A small masked image model, trained from scratch: norm batchnorm, widths [96, 192, 384].
Rows from block 9, named by matrix and row number. Each number is 50 + 12 x the weight over its row's rms, rounded and kept within 0 to 99. All counts start at 0. After the name is the row's rms in percent of the matrix's.
# b10: branch 1 pointwise conv (model.blocks.9.b1.0.weight, 96x192x1x1), inputs 0-95
b10.16 097:63 44 64 61 66 49 53 47 44 63 50 50 50 50 50 54 50 53 59 36 50 41 37 48 65 71 50 69 50 55 45 50 50 46 45 49 51 50 50 39 43 50 41 50 50 66 36 49 55 55 50 50 53 50 57 44 50 48 49 50 51 54 58 41 64 55 50 53 51 52 71 55 50 56 50 72 39 50 50 37 53 57 41 58 50 53 50 50 50 66 50 50 44 54 50 50
b10.17 069:46 50 47 50 58 46 59 50 66 69 59 62 50 30 53 40 50 70 34 50 50 66 50 50 50 71 43 18 40 48 50 46 53 71 50 50 50 79 50 40 39 18 50 38 50 50 49 82 50 58 49 56 82 50 39 34 48 55 50 50 44 46 54 42 37 66 50 50 50 66 61 50 76 42 38 50 64 50 50 50 50 63 62 50 50 50 46 59 48 80 50 14 26 44 55 50
b10.18 091:49 50 24 42 99 39 50 50 50 50 49 58 45 78 49 61 35 50 55 53 68 52 47 50 64 45 34 50 59 28 50 17 63 70 45 37 50 28 31 67 50 50 35 50 50 53 52 42 77 50 48 66 50 44 50 50 43 45 52 50 41 64 51 50 50 50 69 50 50 50 61 50 47 60 55 50 50 50 54 25 59 50 43 57 58 50 59 35 50 51 42 31 50 46 34 43
b10.19 155:63 38 50 55 29 68 53 50 50 62 58 73 67 46 45 46 37 74 32 70 75 55 64 66 50 54 64 36 55 57 69 60 34 53 41 43 55 40 54 89 50 40 54 73 46 49 55 53 51 50 50 32 50 42 65 50 30 50 51 50 50 58 50 57 60 50 66 62 68 53 42 58 50 57 50 50 42 50 50 50 41 50 50 37 47 68 62 56 43 28 51 21 41 50 63 54
b10.20 161:50 50 50 50 60 50 50 51 50 48 70 54 56 38 50 48 57 54 55 64 57 42 37 54 50 33 49 45 50 47 45 42 45 50 52 55 50 70 63 48 50 50 60 55 50 48 28 51 38 50 51 51 56 56 47 67 47 58 40 50 55 55 55 42 57 50 59 50 57 95 71 50 36 50 33 56 58 52 51 50 56 44 50 56 54 50 55 50 48 55 43 41 50 58 72 49
b10.21 078:64 50 44 78 83 50 50 37 69 50 51 50 38 58 50 50 50 25 64 31 80 71 58 50 43 69 37 50 50 49 43 50 50 60 52 50 36 43 33 50 50 50 39 42 40 36 57 54 43 32 50 47 57 54 50 50 57 50 56 58 66 50 66 50 50 58 68 50 54 50 50 49 50 50 48 50 67 42 53 30 50 52 66 49 53 47 50 47 50 50 23 57 50 38 44 42
b10.22 087:50 50 21 50 48 50 36 68 50 50 70 55 46 50 61 50 71 76 50 54 57 54 50 49 50 44 50 50 54 50 44 35 50 49 47 50 34 50 59 50 59 51 50 58 50 50 50 50 31 50 50 67 50 42 50 42 54 37 46 63 52 50 73 53 50 50 30 53 52 33 67 45 37 90 20 50 67 59 52 50 58 68 49 58 40 52 43 52 60 21 38 82 49 49 47 57
b10.23 080:41 41 15 69 71 60 35 56 52 43 42 35 50 32 33 61 42 39 55 50 64 32 62 50 32 70 58 57 50 52 50 54 57 50 55 51 70 39 50 50 75 55 32 75 50 49 57 50 50 47 50 46 42 50 50 65 50 47 47 39 37 42 50 74 50 50 50 50 50 50 43 50 43 50 29 50 50 50 50 65 62 63 57 38 50 48 51 38 55 66 50 43 53 44 50 50
b10.24 139:50 57 65 72 55 61 36 61 55 50 49 66 83 33 55 57 39 42 27 41 46 50 34 50 45 21 66 44 38 29 50 43 65 50 50 60 54 54 46 56 48 50 39 58 64 62 66 60 50 49 44 41 67 50 49 50 49 51 57 49 60 53 59 31 49 57 50 50 50 64 46 53 48 60 48 43 25 49 58 72 42 34 28 28 50 40 53 47 45 31 50 35 50 45 46 54
b10.25 102:32 50 62 50 50 52 57 80 47 50 41 52 44 57 40 39 37 56 63 63 31 49 46 50 23 58 70 33 46 41 63 38 43 50 43 56 37 46 62 57 53 38 50 50 54 51 50 12 54 58 52 53 49 61 65 40 63 49 56 50 76 50 42 27 50 51 50 27 50 65 50 33 58 38 72 50 51 50 53 41 56 56 50 31 48 48 50 59 50 89 50 39 30 44 52 50
b10.26 115:51 49 67 45 54 43 45 41 57 52 54 50 37 50 57 50 41 50 64 50 60 50 53 55 65 44 41 53 54 62 50 44 50 45 46 49 43 54 50 40 50 50 48 63 52 50 50 63 50 49 50 60 59 50 50 60 60 50 49 39 50 50 42 50 53 50 50 50 54 57 33 44 40 42 32 55 36 52 50 55 55 47 50 50 49 54 48 41 50 63 50 48 50 64 49 57
b10.27 113:68 63 35 66 44 56 36 57 47 53 09 45 36 45 49 61 36 50 50 50 66 50 27 52 50 51 59 39 40 43 55 43 69 50 46 68 39 49 30 56 37 45 61 50 50 34 27 50 50 57 32 69 55 49 60 64 54 40 50 64 50 53 62 47 49 52 27 58 50 51 47 73 50 50 32 56 50 50 51 50 41 50 60 41 28 38 55 57 44 50 49 65 59 65 49 48
b10.28 087:50 41 53 36 16 47 22 50 50 50 50 49 50 50 50 50 67 89 65 47 45 50 51 77 36 41 30 50 50 21 37 50 68 54 45 44 33 50 49 44 50 52 59 42 50 62 35 50 65 35 79 50 36 50 63 58 56 56 56 24 71 50 50 50 50 44 64 78 63 50 50 45 50 50 24 40 33 36 50 69 45 50 50 63 50 50 45 50 50 56 50 18 50 50 32 76
b10.29 097:37 56 50 59 59 47 69 31 38 50 38 56 63 63 50 50 80 24 85 56 50 61 50 38 31 30 62 38 57 46 39 56 50 50 50 50 47 50 52 50 47 50 50 50 50 38 58 50 50 50 42 45 74 80 52 42 50 39 51 58 50 64 66 38 34 50 76 50 43 57 33 50 36 50 67 50 74 57 50 50 58 50 46 53 50 49 56 59 32 73 53 52 72 50 57 35
b10.30 063:70 44 43 49 50 50 50 64 58 50 50 63 48 50 50 52 10 80 61 26 54 30 40 50 32 72 55 54 50 32 50 50 70 40 45 15 50 50 50 47 79 44 50 61 50 29 50 69 50 42 50 25 50 63 50 50 50 22 50 50 50 50 40 50 50 50 50 50 47 50 71 56 59 50 59 42 31 50 50 17 59 50 13 50 54 50 19 58 49 56 46 50 50 64 50 50
b10.31 098:56 59 73 50 24 48 49 46 50 62 68 61 50 50 50 38 50 66 53 48 53 50 50 50 50 47 50 50 50 50 50 71 50 50 52 44 60 50 50 50 33 50 50 51 37 50 63 63 30 38 43 36 55 57 32 72 58 41 50 50 50 61 50 68 55 50 56 60 50 48 50 48 50 50 56 50 61 46 54 80 43 50 51 55 50 50 48 43 45 85 53 25 72 39 57 57
b10.32 071:51 59 50 18 38 52 23 44 52 60 36 33 51 50 55 49 17 63 50 50 54 35 43 55 50 50 66 46 50 61 50 63 56 38 60 34 17 63 29 30 56 63 45 50 39 50 50 44 47 50 40 46 72 50 47 67 50 50 54 50 50 69 58 55 33 50 52 50 50 50 32 21 50 56 50 50 50 50 44 74 50 50 55 47 57 50 27 50 56 60 55 50 55 57 40 42
b10.33 084:50 50 50 50 42 53 50 50 48 63 45 47 48 39 49 65 37 57 50 56 31 50 82 29 35 82 50 55 45 55 48 62 39 50 50 68 50 52 61 57 50 60 53 72 43 83 29 52 50 50 50 24 71 50 32 34 42 50 46 50 55 50 72 06 50 44 57 55 50 45 24 50 59 46 50 54 50 58 48 49 45 56 50 50 50 50 50 52 50 29 58 52 52 50 31 50
b10.34 090:42 50 59 33 50 53 50 24 55 63 37 35 50 67 49 50 45 50 37 50 48 50 62 50 47 79 54 51 28 51 53 44 50 57 55 50 64 54 48 50 33 70 55 55 50 40 55 47 50 50 66 62 50 50 50 55 31 40 36 47 49 50 45 42 50 55 37 50 50 50 43 44 62 47 76 52 38 50 50 25 50 47 50 44 50 50 50 42 50 60 50 40 50 52 50 50
b10.35 092:50 36 34 50 70 51 49 48 63 50 50 65 50 50 33 39 50 61 67 33 50 50 52 65 50 70 50 50 39 39 34 65 56 39 65 57 51 43 65 64 50 46 32 50 50 33 52 43 47 50 49 50 50 50 64 50 46 65 46 52 56 50 26 34 50 50 50 47 59 41 67 50 61 50 40 43 50 42 43 53 47 49 50 45 54 47 50 52 66 49 47 49 50 50 50 43
b10.36 153:42 55 74 56 65 52 49 65 42 50 44 50 65 50 63 50 30 49 50 52 63 62 51 56 74 43 50 38 56 35 53 40 48 49 50 50 37 50 51 50 55 40 66 63 51 50 32 59 50 69 48 53 31 51 56 50 49 65 50 40 33 51 44 57 41 50 65 62 57 51 28 38 49 50 78 51 49 58 44 50 50 54 64 46 51 50 60 53 44 59 44 29 55 50 42 54
b10.37 060:50 62 47 28 29 50 50 38 65 61 50 50 45 08 44 50 50 74 53 60 30 71 63 18 25 20 49 50 51 41 56 50 49 50 50 50 44 31 56 50 50 50 50 50 38 59 67 37 50 53 44 75 50 50 49 50 50 50 37 50 50 50 50 53 37 60 50 50 30 51 50 38 50 50 50 46 42 64 50 50 50 32 66 50 63 65 50 50 75 71 63 34 50 54 61 50
b10.38 082:41 36 49 54 80 50 60 50 45 55 50 71 50 50 50 35 40 71 49 49 50 48 41 45 54 54 48 34 50 64 47 34 50 31 50 35 51 50 45 46 50 50 33 42 46 50 48 54 50 50 50 52 73 57 35 50 51 69 46 53 30 53 76 29 50 50 47 50 50 36 22 50 50 50 50 45 54 50 44 22 44 50 53 50 53 50 50 50 43 48 50 57 31 35 56 56
b10.39 070:50 58 49 50 57 50 65 30 48 50 38 32 50 50 41 50 50 39 57 53 36 50 41 37 57 15 50 45 50 44 33 57 64 65 50 50 47 62 50 54 58 50 69 50 50 53 57 50 67 50 50 59 32 78 53 50 40 45 57 50 50 34 46 50 43 73 31 55 50 50 52 38 45 56 50 50 31 60 50 41 69 21 50 68 50 30 47 50 29 16 53 36 50 58 50 49
b10.40 102:51 89 28 44 44 54 63 41 57 43 50 50 50 50 69 50 30 38 50 55 61 41 60 50 67 18 50 50 60 38 59 30 26 50 51 63 15 50 70 60 35 34 76 66 45 49 42 46 72 50 42 50 38 46 66 31 50 63 43 49 62 48 53 42 68 41 79 52 60 41 55 50 50 50 38 50 50 53 50 37 47 27 50 50 50 48 55 57 38 85 53 30 50 46 40 42
b10.41 137:36 50 50 50 35 55 55 38 63 67 55 66 47 58 49 47 42 49 48 58 48 63 59 58 52 45 50 55 64 38 61 52 58 58 50 47 55 63 70 50 50 39 46 46 50 56 70 50 43 34 54 57 45 59 50 44 58 34 55 50 50 50 58 38 50 55 37 48 53 58 81 47 50 50 61 50 50 50 53 34 53 44 38 36 44 50 51 50 56 42 57 63 37 50 50 56
b10.42 092:41 42 50 50 29 69 50 48 60 41 75 50 52 29 69 50 61 38 69 50 35 51 47 42 28 74 50 29 59 59 56 42 78 58 47 50 29 71 51 42 50 50 20 50 50 50 61 46 60 59 66 56 50 51 50 34 50 59 62 75 59 50 49 39 50 38 50 50 37 43 56 50 50 50 38 40 41 59 50 56 50 36 58 53 43 50 47 44 68 50 50 50 50 47 50 49
b10.43 095:33 64 64 35 55 50 50 50 50 59 50 24 35 36 57 50 17 58 50 51 43 63 43 50 50 50 53 64 50 65 60 55 50 49 57 50 52 38 61 41 45 68 46 55 51 50 47 34 51 55 50 50 50 44 52 68 50 40 27 50 73 36 51 33 54 61 40 43 47 69 50 31 65 46 50 44 56 50 48 50 50 50 55 44 53 45 50 30 43 50 55 45 61 46 57 54
b10.44 106:61 50 50 32 47 50 63 25 49 53 46 53 71 50 47 62 50 50 42 62 54 50 31 45 50 50 48 51 50 10 54 50 45 56 50 43 60 50 59 50 50 50 61 40 50 43 55 41 59 50 45 51 52 28 47 50 14 40 47 47 60 50 50 50 39 41 50 29 50 49 24 70 50 72 51 50 50 53 38 56 50 50 38 54 43 66 53 49 31 37 48 39 68 45 58 43
b10.45 082:48 50 50 64 39 43 62 50 43 50 29 40 50 61 50 51 66 43 69 50 58 50 49 67 50 51 50 54 47 64 63 41 30 36 50 61 60 35 38 50 50 72 50 53 29 28 36 50 08 71 68 50 46 50 50 45 42 50 71 50 50 55 50 40 37 53 42 70 59 23 50 50 50 44 50 50 50 50 51 37 68 51 50 56 44 75 42 45 50 50 75 50 44 50 41 43
b10.46 070:50 52 32 50 38 53 50 38 44 36 38 46 50 43 68 63 24 50 45 50 50 63 67 45 44 50 50 60 61 37 50 48 50 47 51 43 47 50 41 60 54 13 34 38 53 50 27 61 50 36 45 50 61 50 40 64 50 71 31 49 50 37 50 43 50 48 39 52 47 44 91 59 56 50 50 50 50 50 59 50 48 50 46 38 67 63 50 42 50 23 51 51 58 50 50 50
b10.47 118:55 50 83 50 56 50 46 59 59 37 63 69 62 61 40 41 48 50 45 51 44 51 50 50 45 50 35 50 67 39 44 33 38 55 49 61 33 50 50 50 51 39 32 46 50 63 50 59 67 57 63 49 50 38 50 39 39 70 50 68 60 50 51 66 74 55 71 69 53 46 50 54 59 33 32 50 50 46 61 50 50 48 50 50 50 50 51 39 46 50 42 64 50 48 56 51
b10.48 116:49 42 50 68 57 50 48 70 50 56 50 50 52 60 60 49 61 31 50 50 50 42 50 50 66 92 50 50 43 64 56 40 61 50 50 50 54 64 57 54 50 54 47 73 45 43 27 34 50 43 49 42 67 49 31 52 63 50 36 43 42 50 50 52 52 56 41 50 47 70 50 59 50 43 35 50 50 50 50 42 50 50 51 54 47 55 50 50 30 37 50 50 39 50 62 50
b10.49 080:36 51 48 54 70 60 58 31 30 49 50 50 50 50 45 41 58 39 50 41 50 49 50 57 50 50 56 12 50 15 50 50 55 64 39 50 67 50 69 50 59 27 50 41 54 65 56 41 59 50 73 41 71 83 27 53 53 57 64 45 34 50 39 71 60 50 50 50 36 50 77 38 57 50 33 42 50 50 71 56 50 30 48 65 36 60 29 50 50 65 43 45 50 34 31 36
b10.50 110:68 47 78 61 72 33 50 42 44 50 50 50 50 52 56 72 30 45 45 56 32 42 44 34 50 59 50 40 45 37 50 52 43 30 48 60 47 38 60 68 50 44 50 26 53 34 28 69 09 50 43 50 50 35 50 30 73 58 36 52 56 44 62 66 30 38 50 50 45 39 66 50 28 65 22 53 43 50 50 50 50 50 65 63 61 50 50 32 48 46 34 59 42 65 35 52
b10.51 098:42 51 50 71 49 50 36 50 68 50 59 52 50 68 30 47 68 47 50 52 50 50 49 43 36 55 50 52 61 33 50 50 60 35 50 54 59 54 62 50 50 50 37 36 50 51 65 38 40 49 56 50 34 51 50 50 58 50 49 55 44 50 50 50 59 58 72 50 40 69 31 53 39 13 56 50 47 51 50 44 47 50 50 31 50 53 44 50 34 11 50 50 52 49 44 50
b10.52 074:50 50 42 50 73 33 50 39 50 33 57 50 31 48 65 44 51 50 56 50 49 61 35 50 42 50 50 70 40 50 22 47 65 48 56 39 50 50 57 20 50 57 50 25 50 46 50 71 50 39 46 50 59 50 48 31 54 50 53 50 52 50 50 62 50 40 32 50 43 57 58 62 40 44 47 29 26 67 47 52 65 42 51 50 50 50 40 50 50 25 55 55 43 50 65 59
b10.53 090:43 30 39 60 50 71 54 46 53 55 60 39 41 10 45 50 50 57 41 72 69 50 59 39 50 45 54 69 45 53 70 57 43 54 57 67 51 61 50 50 52 48 34 60 74 37 36 50 71 47 50 50 61 48 29 28 47 34 41 52 50 50 50 33 44 44 53 50 41 50 46 50 62 38 47 43 38 47 48 61 59 50 48 67 50 50 53 50 26 55 45 23 58 52 40 50
b10.54 098:47 50 43 43 73 51 54 50 50 50 50 50 50 82 52 50 34 27 80 56 61 50 49 47 57 50 51 28 24 55 50 44 53 52 61 39 24 51 35 50 34 50 62 46 61 50 67 50 50 50 50 51 50 50 49 50 50 50 50 50 48 50 50 59 56 69 50 60 47 55 49 57 45 50 26 37 61 50 46 24 48 53 42 48 61 42 48 50 55 72 56 33 50 38 50 50
b10.55 093:58 61 58 55 50 43 54 46 50 65 66 52 50 50 46 57 67 50 23 43 50 50 46 49 70 19 50 80 38 50 50 50 52 60 50 50 83 66 49 50 34 50 50 41 56 51 76 50 24 54 60 50 62 46 55 48 45 67 50 49 50 56 37 43 73 48 51 50 50 15 51 49 55 57 66 51 50 45 50 34 50 51 49 50 38 50 50 49 58 82 53 50 25 51 44 39
b10.56 082:70 27 53 45 57 38 56 50 96 50 76 67 31 35 57 53 74 52 45 41 50 28 51 35 49 35 50 76 51 43 43 55 66 40 50 54 67 48 50 41 50 62 63 52 50 50 60 50 63 40 26 66 57 56 42 50 50 50 44 48 47 50 50 36 48 58 30 50 46 50 33 79 64 33 66 37 50 49 59 56 34 36 45 55 57 56 46 41 50 50 50 33 69 48 46 59
b10.57 090:50 24 66 50 50 61 49 50 42 42 33 38 23 38 56 42 51 57 50 53 62 50 50 68 72 10 50 50 50 54 60 45 48 48 34 50 64 48 50 59 65 48 62 54 29 51 55 64 36 44 47 40 67 50 50 53 59 70 50 50 59 38 50 39 50 37 50 53 57 36 70 50 61 59 50 40 60 37 51 44 50 32 66 50 53 50 50 50 63 50 50 70 60 35 50 45
b10.58 081:52 52 60 60 36 50 52 50 50 53 50 50 42 76 50 62 59 50 50 50 36 64 59 55 27 38 46 47 39 49 46 44 40 48 50 49 47 55 52 51 50 50 65 50 50 70 50 28 32 60 43 58 50 50 37 40 54 47 52 47 29 54 39 40 74 37 54 51 49 60 58 69 50 69 91 40 56 65 50 13 50 60 34 37 38 50 50 50 10 99 50 50 24 56 44 71
b10.59 101:50 61 58 34 35 35 41 50 62 38 79 51 50 37 41 50 40 51 15 44 50 40 40 66 21 54 29 67 50 62 40 51 46 39 56 34 76 50 30 50 47 67 26 24 50 50 68 48 41 52 61 37 51 50 49 35 50 42 43 50 50 50 56 26 58 50 47 53 40 33 68 70 60 50 66 54 72 50 50 66 50 50 81 60 47 50 50 53 33 21 50 84 76 36 38 66
b10.60 095:61 45 54 22 59 47 32 65 50 67 54 50 44 69 50 59 50 39 72 55 32 21 55 53 76 50 50 39 23 31 64 58 20 40 75 31 46 50 50 37 52 50 61 27 65 54 50 55 50 51 73 44 22 42 67 62 50 57 51 64 48 50 46 67 50 45 44 43 52 50 77 46 30 56 24 44 37 61 55 60 58 57 64 54 50 52 44 49 75 43 50 61 50 50 50 50
b10.61 116:51 83 50 36 15 50 49 45 38 59 56 37 50 50 63 59 49 72 36 54 52 31 56 48 65 64 53 40 30 49 59 50 37 37 42 41 47 50 50 60 50 63 27 42 45 55 44 33 67 45 28 50 44 50 47 31 50 50 50 52 50 55 53 59 47 52 63 58 53 50 90 45 43 25 29 68 52 62 50 50 61 49 59 50 58 46 50 62 29 72 50 27 41 50 48 45
b10.62 105:47 32 50 46 49 50 50 50 56 46 32 51 59 52 50 49 19 62 85 57 50 52 58 59 50 50 39 53 62 82 50 27 70 50 39 38 24 50 51 58 28 60 49 35 52 58 36 71 50 50 62 27 62 50 50 39 53 59 38 31 39 57 50 61 22 57 24 54 50 35 58 67 58 48 50 53 53 52 50 40 49 56 50 50 40 53 50 50 49 88 50 50 54 39 50 52
b10.63 099:41 31 50 39 50 51 50 28 50 47 56 50 70 39 43 52 29 48 50 54 43 50 42 63 50 32 51 50 66 50 50 74 54 44 50 44 68 50 40 31 70 57 63 52 50 66 68 48 60 50 50 51 42 49 50 47 50 65 50 50 50 51 63 50 50 50 50 50 63 28 53 50 50 64 63 50 50 50 50 50 57 50 50 50 50 48 50 50 50 45 49 49 48 58 50 45
b10.64 131:71 45 34 40 31 55 56 48 50 52 49 50 47 56 58 42 50 51 59 54 51 50 46 62 48 86 33 58 37 31 63 52 45 50 38 37 41 57 56 37 50 48 46 44 44 55 63 69 33 50 66 50 59 60 50 42 50 40 42 37 34 50 54 46 50 53 46 50 68 70 28 54 53 27 50 47 50 46 45 54 50 54 39 46 50 50 56 58 65 50 50 50 67 52 26 50
b10.65 105:42 53 40 51 62 51 50 27 35 50 54 50 53 56 51 50 62 50 28 58 56 50 65 61 58 30 53 50 50 69 50 50 55 49 52 61 48 42 62 49 34 50 50 43 50 69 61 67 36 50 51 39 50 34 50 54 39 50 63 50 68 50 50 50 50 36 50 56 61 56 37 50 58 56 62 45 50 57 43 38 42 55 54 46 50 55 48 50 33 32 46 64 38 45 71 45
b10.66 120:50 60 37 40 50 53 50 35 46 59 50 59 64 74 63 38 28 50 50 44 37 50 50 50 66 34 50 37 50 82 52 50 86 55 58 46 50 45 46 24 26 73 57 66 50 62 67 49 52 42 38 60 45 58 39 65 58 50 42 47 67 42 61 50 50 50 34 35 50 65 50 57 53 50 50 57 48 50 62 66 50 50 50 47 50 57 58 60 52 23 41 67 51 50 50 48
b10.67 074:53 26 76 58 46 50 47 50 50 51 44 28 50 45 50 68 50 56 45 40 71 50 47 65 50 57 33 59 43 50 50 50 50 50 66 42 62 33 50 35 50 50 69 71 63 50 64 17 09 57 40 50 50 50 41 50 50 50 50 57 52 20 50 22 41 50 81 46 53 59 57 50 14 50 50 47 57 50 42 85 50 69 50 50 45 50 50 34 31 50 50 50 59 50 50 71
b10.68 091:41 57 83 36 70 36 51 54 47 36 37 70 50 50 65 49 41 94 30 50 50 46 60 76 61 67 62 44 62 68 28 42 50 61 52 40 68 50 50 49 59 49 50 38 75 42 44 50 35 37 49 61 57 76 50 50 50 39 50 60 43 50 32 43 21 50 55 40 46 52 45 28 64 22 50 50 50 80 50 60 67 38 64 38 62 51 60 70 76 73 50 37 48 53 50 50
b10.69 084:51 56 19 72 50 50 56 50 50 49 52 59 33 50 53 50 52 50 50 50 47 54 67 42 50 34 50 32 54 50 50 50 56 50 59 44 45 41 60 64 50 20 50 50 58 50 48 50 39 50 71 45 50 50 49 42 50 53 43 71 50 50 57 54 50 50 50 58 50 32 62 46 50 29 36 50 50 53 35 68 38 65 61 72 58 51 61 37 50 49 50 62 39 50 50 39
b10.70 132:49 50 53 53 22 35 56 58 42 50 37 57 41 48 59 61 46 30 38 27 50 41 41 56 46 52 56 49 52 28 50 51 51 54 41 20 62 48 24 55 47 75 54 53 50 35 45 50 50 54 50 43 71 22 36 46 50 59 67 59 17 62 50 50 61 66 43 56 50 50 86 62 40 50 56 57 57 50 61 65 47 57 46 54 61 54 50 35 59 50 50 42 65 54 69 50
b10.71 083:37 50 68 50 49 39 50 50 50 50 53 51 60 10 44 53 54 38 38 50 52 80 50 49 51 49 46 48 56 50 43 38 50 65 56 50 60 44 50 37 50 24 50 50 62 41 87 50 44 47 50 43 46 50 50 50 50 41 50 48 50 64 40 46 50 50 50 46 45 50 50 71 61 50 39 43 41 64 67 53 53 50 50 45 41 59 50 51 50 43 46 50 64 40 50 50
b10.72 096:50 50 54 50 54 50 50 58 53 50 45 39 52 50 57 62 63 51 40 52 75 50 58 55 62 50 42 56 59 31 50 39 50 50 50 43 42 49 50 36 51 68 55 45 55 67 25 52 57 51 52 53 74 50 44 54 46 50 50 52 50 63 60 63 50 48 50 27 62 54 58 35 50 50 43 49 54 46 30 50 63 36 56 49 50 34 72 64 60 34 50 55 57 50 50 33
b10.73 079:50 37 85 66 34 50 50 30 24 43 30 15 22 31 43 42 29 73 47 49 40 50 60 51 46 62 52 50 65 50 79 65 41 38 50 63 50 14 50 38 16 60 50 47 29 62 56 51 50 52 50 50 35 50 50 50 43 50 39 50 24 56 66 50 46 42 71 33 52 47 37 50 40 50 50 50 43 50 41 74 50 53 53 58 50 51 52 52 66 52 50 46 77 45 50 68
b10.74 090:50 26 33 50 60 60 50 69 60 72 50 48 43 92 48 46 50 84 21 45 50 62 37 37 50 69 46 50 52 62 40 50 50 50 50 45 76 59 39 50 38 50 37 50 47 68 42 80 50 50 53 50 28 59 50 33 43 50 56 61 54 56 57 58 50 55 26 50 36 50 50 41 44 39 67 36 45 50 50 63 39 32 50 53 50 50 50 31 36 78 52 31 67 59 50 50
b10.75 132:62 42 50 50 43 58 50 21 50 49 58 37 26 62 52 50 62 50 39 61 50 52 42 36 57 50 61 30 44 90 49 61 58 62 42 51 50 50 65 52 50 46 53 37 50 52 40 63 47 50 50 54 50 54 41 50 43 51 40 53 61 50 50 50 50 40 68 61 41 57 78 54 50 50 43 45 55 50 55 38 63 59 56 56 58 50 43 50 50 63 54 44 27 50 50 58
b10.76 144:50 44 46 47 50 45 65 77 50 57 43 59 50 46 50 50 50 39 39 46 67 56 64 50 57 63 50 72 62 39 53 38 45 44 50 59 50 60 47 59 50 46 50 59 50 51 75 49 53 50 43 47 42 50 51 50 50 50 50 50 40 50 67 62 64 50 56 52 47 58 50 50 36 42 26 56 52 58 50 36 47 61 61 57 53 46 48 41 57 69 50 32 50 56 50 50
b10.77 107:60 59 44 48 37 55 50 51 41 40 56 35 35 71 50 66 53 64 37 47 73 46 51 65 76 53 56 29 42 28 42 50 50 50 34 50 64 43 46 50 18 24 41 56 42 75 50 50 56 49 62 50 52 51 65 46 50 50 50 49 31 50 60 28 70 51 50 48 50 49 50 37 69 27 50 38 56 50 48 48 41 62 70 55 54 44 35 50 46 47 52 50 74 42 41 50
b10.78 078:50 34 80 27 53 50 30 59 46 50 56 49 66 48 55 46 44 49 61 50 45 34 76 48 57 50 44 87 57 50 58 41 48 42 50 55 53 50 36 69 63 24 50 39 50 50 23 41 50 45 39 50 48 50 50 50 60 50 35 50 50 50 53 03 81 50 58 50 50 68 16 49 50 45 64 50 57 66 50 50 50 57 69 54 50 50 46 32 50 58 50 43 50 62 57 46
b10.79 108:47 50 33 57 86 61 50 85 42 50 41 26 50 69 61 50 56 48 60 41 37 46 50 50 50 46 62 30 61 37 59 50 50 63 50 55 44 44 69 39 56 92 50 46 50 55 53 51 50 55 50 60 25 58 47 54 50 32 42 50 50 51 50 52 50 40 41 50 43 64 24 57 65 50 38 52 64 56 50 49 48 39 50 50 50 56 50 55 59 50 48 47 65 43 51 41
b10.80 104:54 36 50 44 34 50 58 50 31 50 33 41 45 29 41 42 61 59 50 66 27 50 60 63 54 58 50 71 50 50 46 72 50 50 50 51 58 38 40 46 29 90 50 50 53 65 75 65 83 38 50 50 49 63 55 50 63 50 45 52 38 45 50 50 41 50 46 65 62 60 74 53 36 52 50 50 50 50 50 50 32 51 68 50 46 50 49 50 51 28 50 69 35 50 33 50
b10.81 095:47 51 50 50 47 70 50 46 61 68 39 44 50 57 43 64 44 39 63 41 75 46 50 50 50 48 47 30 71 43 50 54 45 50 50 59 50 49 41 62 42 50 31 57 48 50 50 41 56 54 38 50 76 38 65 41 37 53 43 38 50 56 50 60 61 50 48 37 64 68 68 44 68 33 09 50 46 42 43 25 52 31 48 50 41 46 59 50 50 11 60 56 30 49 53 50
b10.82 093:50 63 33 53 50 54 54 50 58 71 71 72 49 50 61 63 50 51 67 50 75 46 66 46 66 29 50 39 39 72 50 41 50 45 57 39 50 66 50 50 35 37 67 56 50 44 41 64 50 46 50 50 50 56 50 50 50 57 50 50 71 61 31 52 50 53 61 30 44 29 23 50 50 42 50 50 46 46 56 72 50 38 40 47 56 50 50 50 55 28 48 55 50 50 61 42
b10.83 139:50 52 50 41 45 69 50 50 54 50 45 50 54 50 58 55 50 56 31 50 54 52 58 50 54 50 53 36 49 48 50 47 47 50 51 50 63 57 46 53 50 47 40 59 50 49 39 50 41 60 46 53 63 52 57 50 44 54 51 47 37 54 35 43 63 52 50 50 52 50 50 50 48 35 42 52 60 50 50 49 48 45 50 50 53 50 50 50 50 27 50 98 44 50 50 56
b10.84 119:50 50 50 38 71 78 49 63 44 46 54 26 53 48 52 51 62 35 60 48 41 53 50 50 57 49 47 50 34 50 57 39 50 44 59 63 50 34 37 53 60 77 32 47 45 50 52 39 67 50 55 50 72 45 64 36 39 44 40 58 50 46 39 57 42 43 50 48 50 21 50 60 64 49 48 50 55 50 56 48 51 44 40 39 44 54 36 50 50 71 55 39 70 43 44 38
b10.85 130:50 40 50 50 45 57 54 24 43 59 63 44 31 50 49 50 61 41 55 50 31 35 40 50 56 50 49 50 51 50 68 54 62 48 50 50 34 42 46 47 30 50 34 50 50 50 87 31 41 53 46 56 50 56 50 42 48 59 50 56 50 50 52 57 57 52 66 50 50 49 55 36 50 71 65 61 50 50 50 38 50 58 61 48 57 50 52 64 37 16 49 64 40 47 55 47
b10.86 090:52 77 77 65 34 52 53 50 45 60 45 35 53 50 49 50 70 71 26 45 31 50 49 59 58 50 50 62 50 22 51 70 49 50 50 50 51 34 52 55 31 50 52 57 50 25 56 41 50 50 50 50 64 50 50 59 58 64 37 50 49 62 58 14 42 53 65 42 50 61 82 64 59 56 65 50 50 50 45 42 65 52 80 43 61 50 61 50 62 26 45 50 47 41 29 50
b10.87 068:41 48 54 55 31 69 50 32 50 32 44 54 50 88 59 45 48 36 50 57 29 46 57 57 35 50 50 27 50 50 43 68 44 53 50 55 41 64 40 58 50 48 50 43 50 36 50 41 77 45 37 68 50 51 61 61 45 39 50 47 70 40 41 55 55 40 61 48 50 50 66 50 73 50 50 50 50 49 34 63 55 50 76 36 51 50 45 50 56 50 50 19 50 43 68 29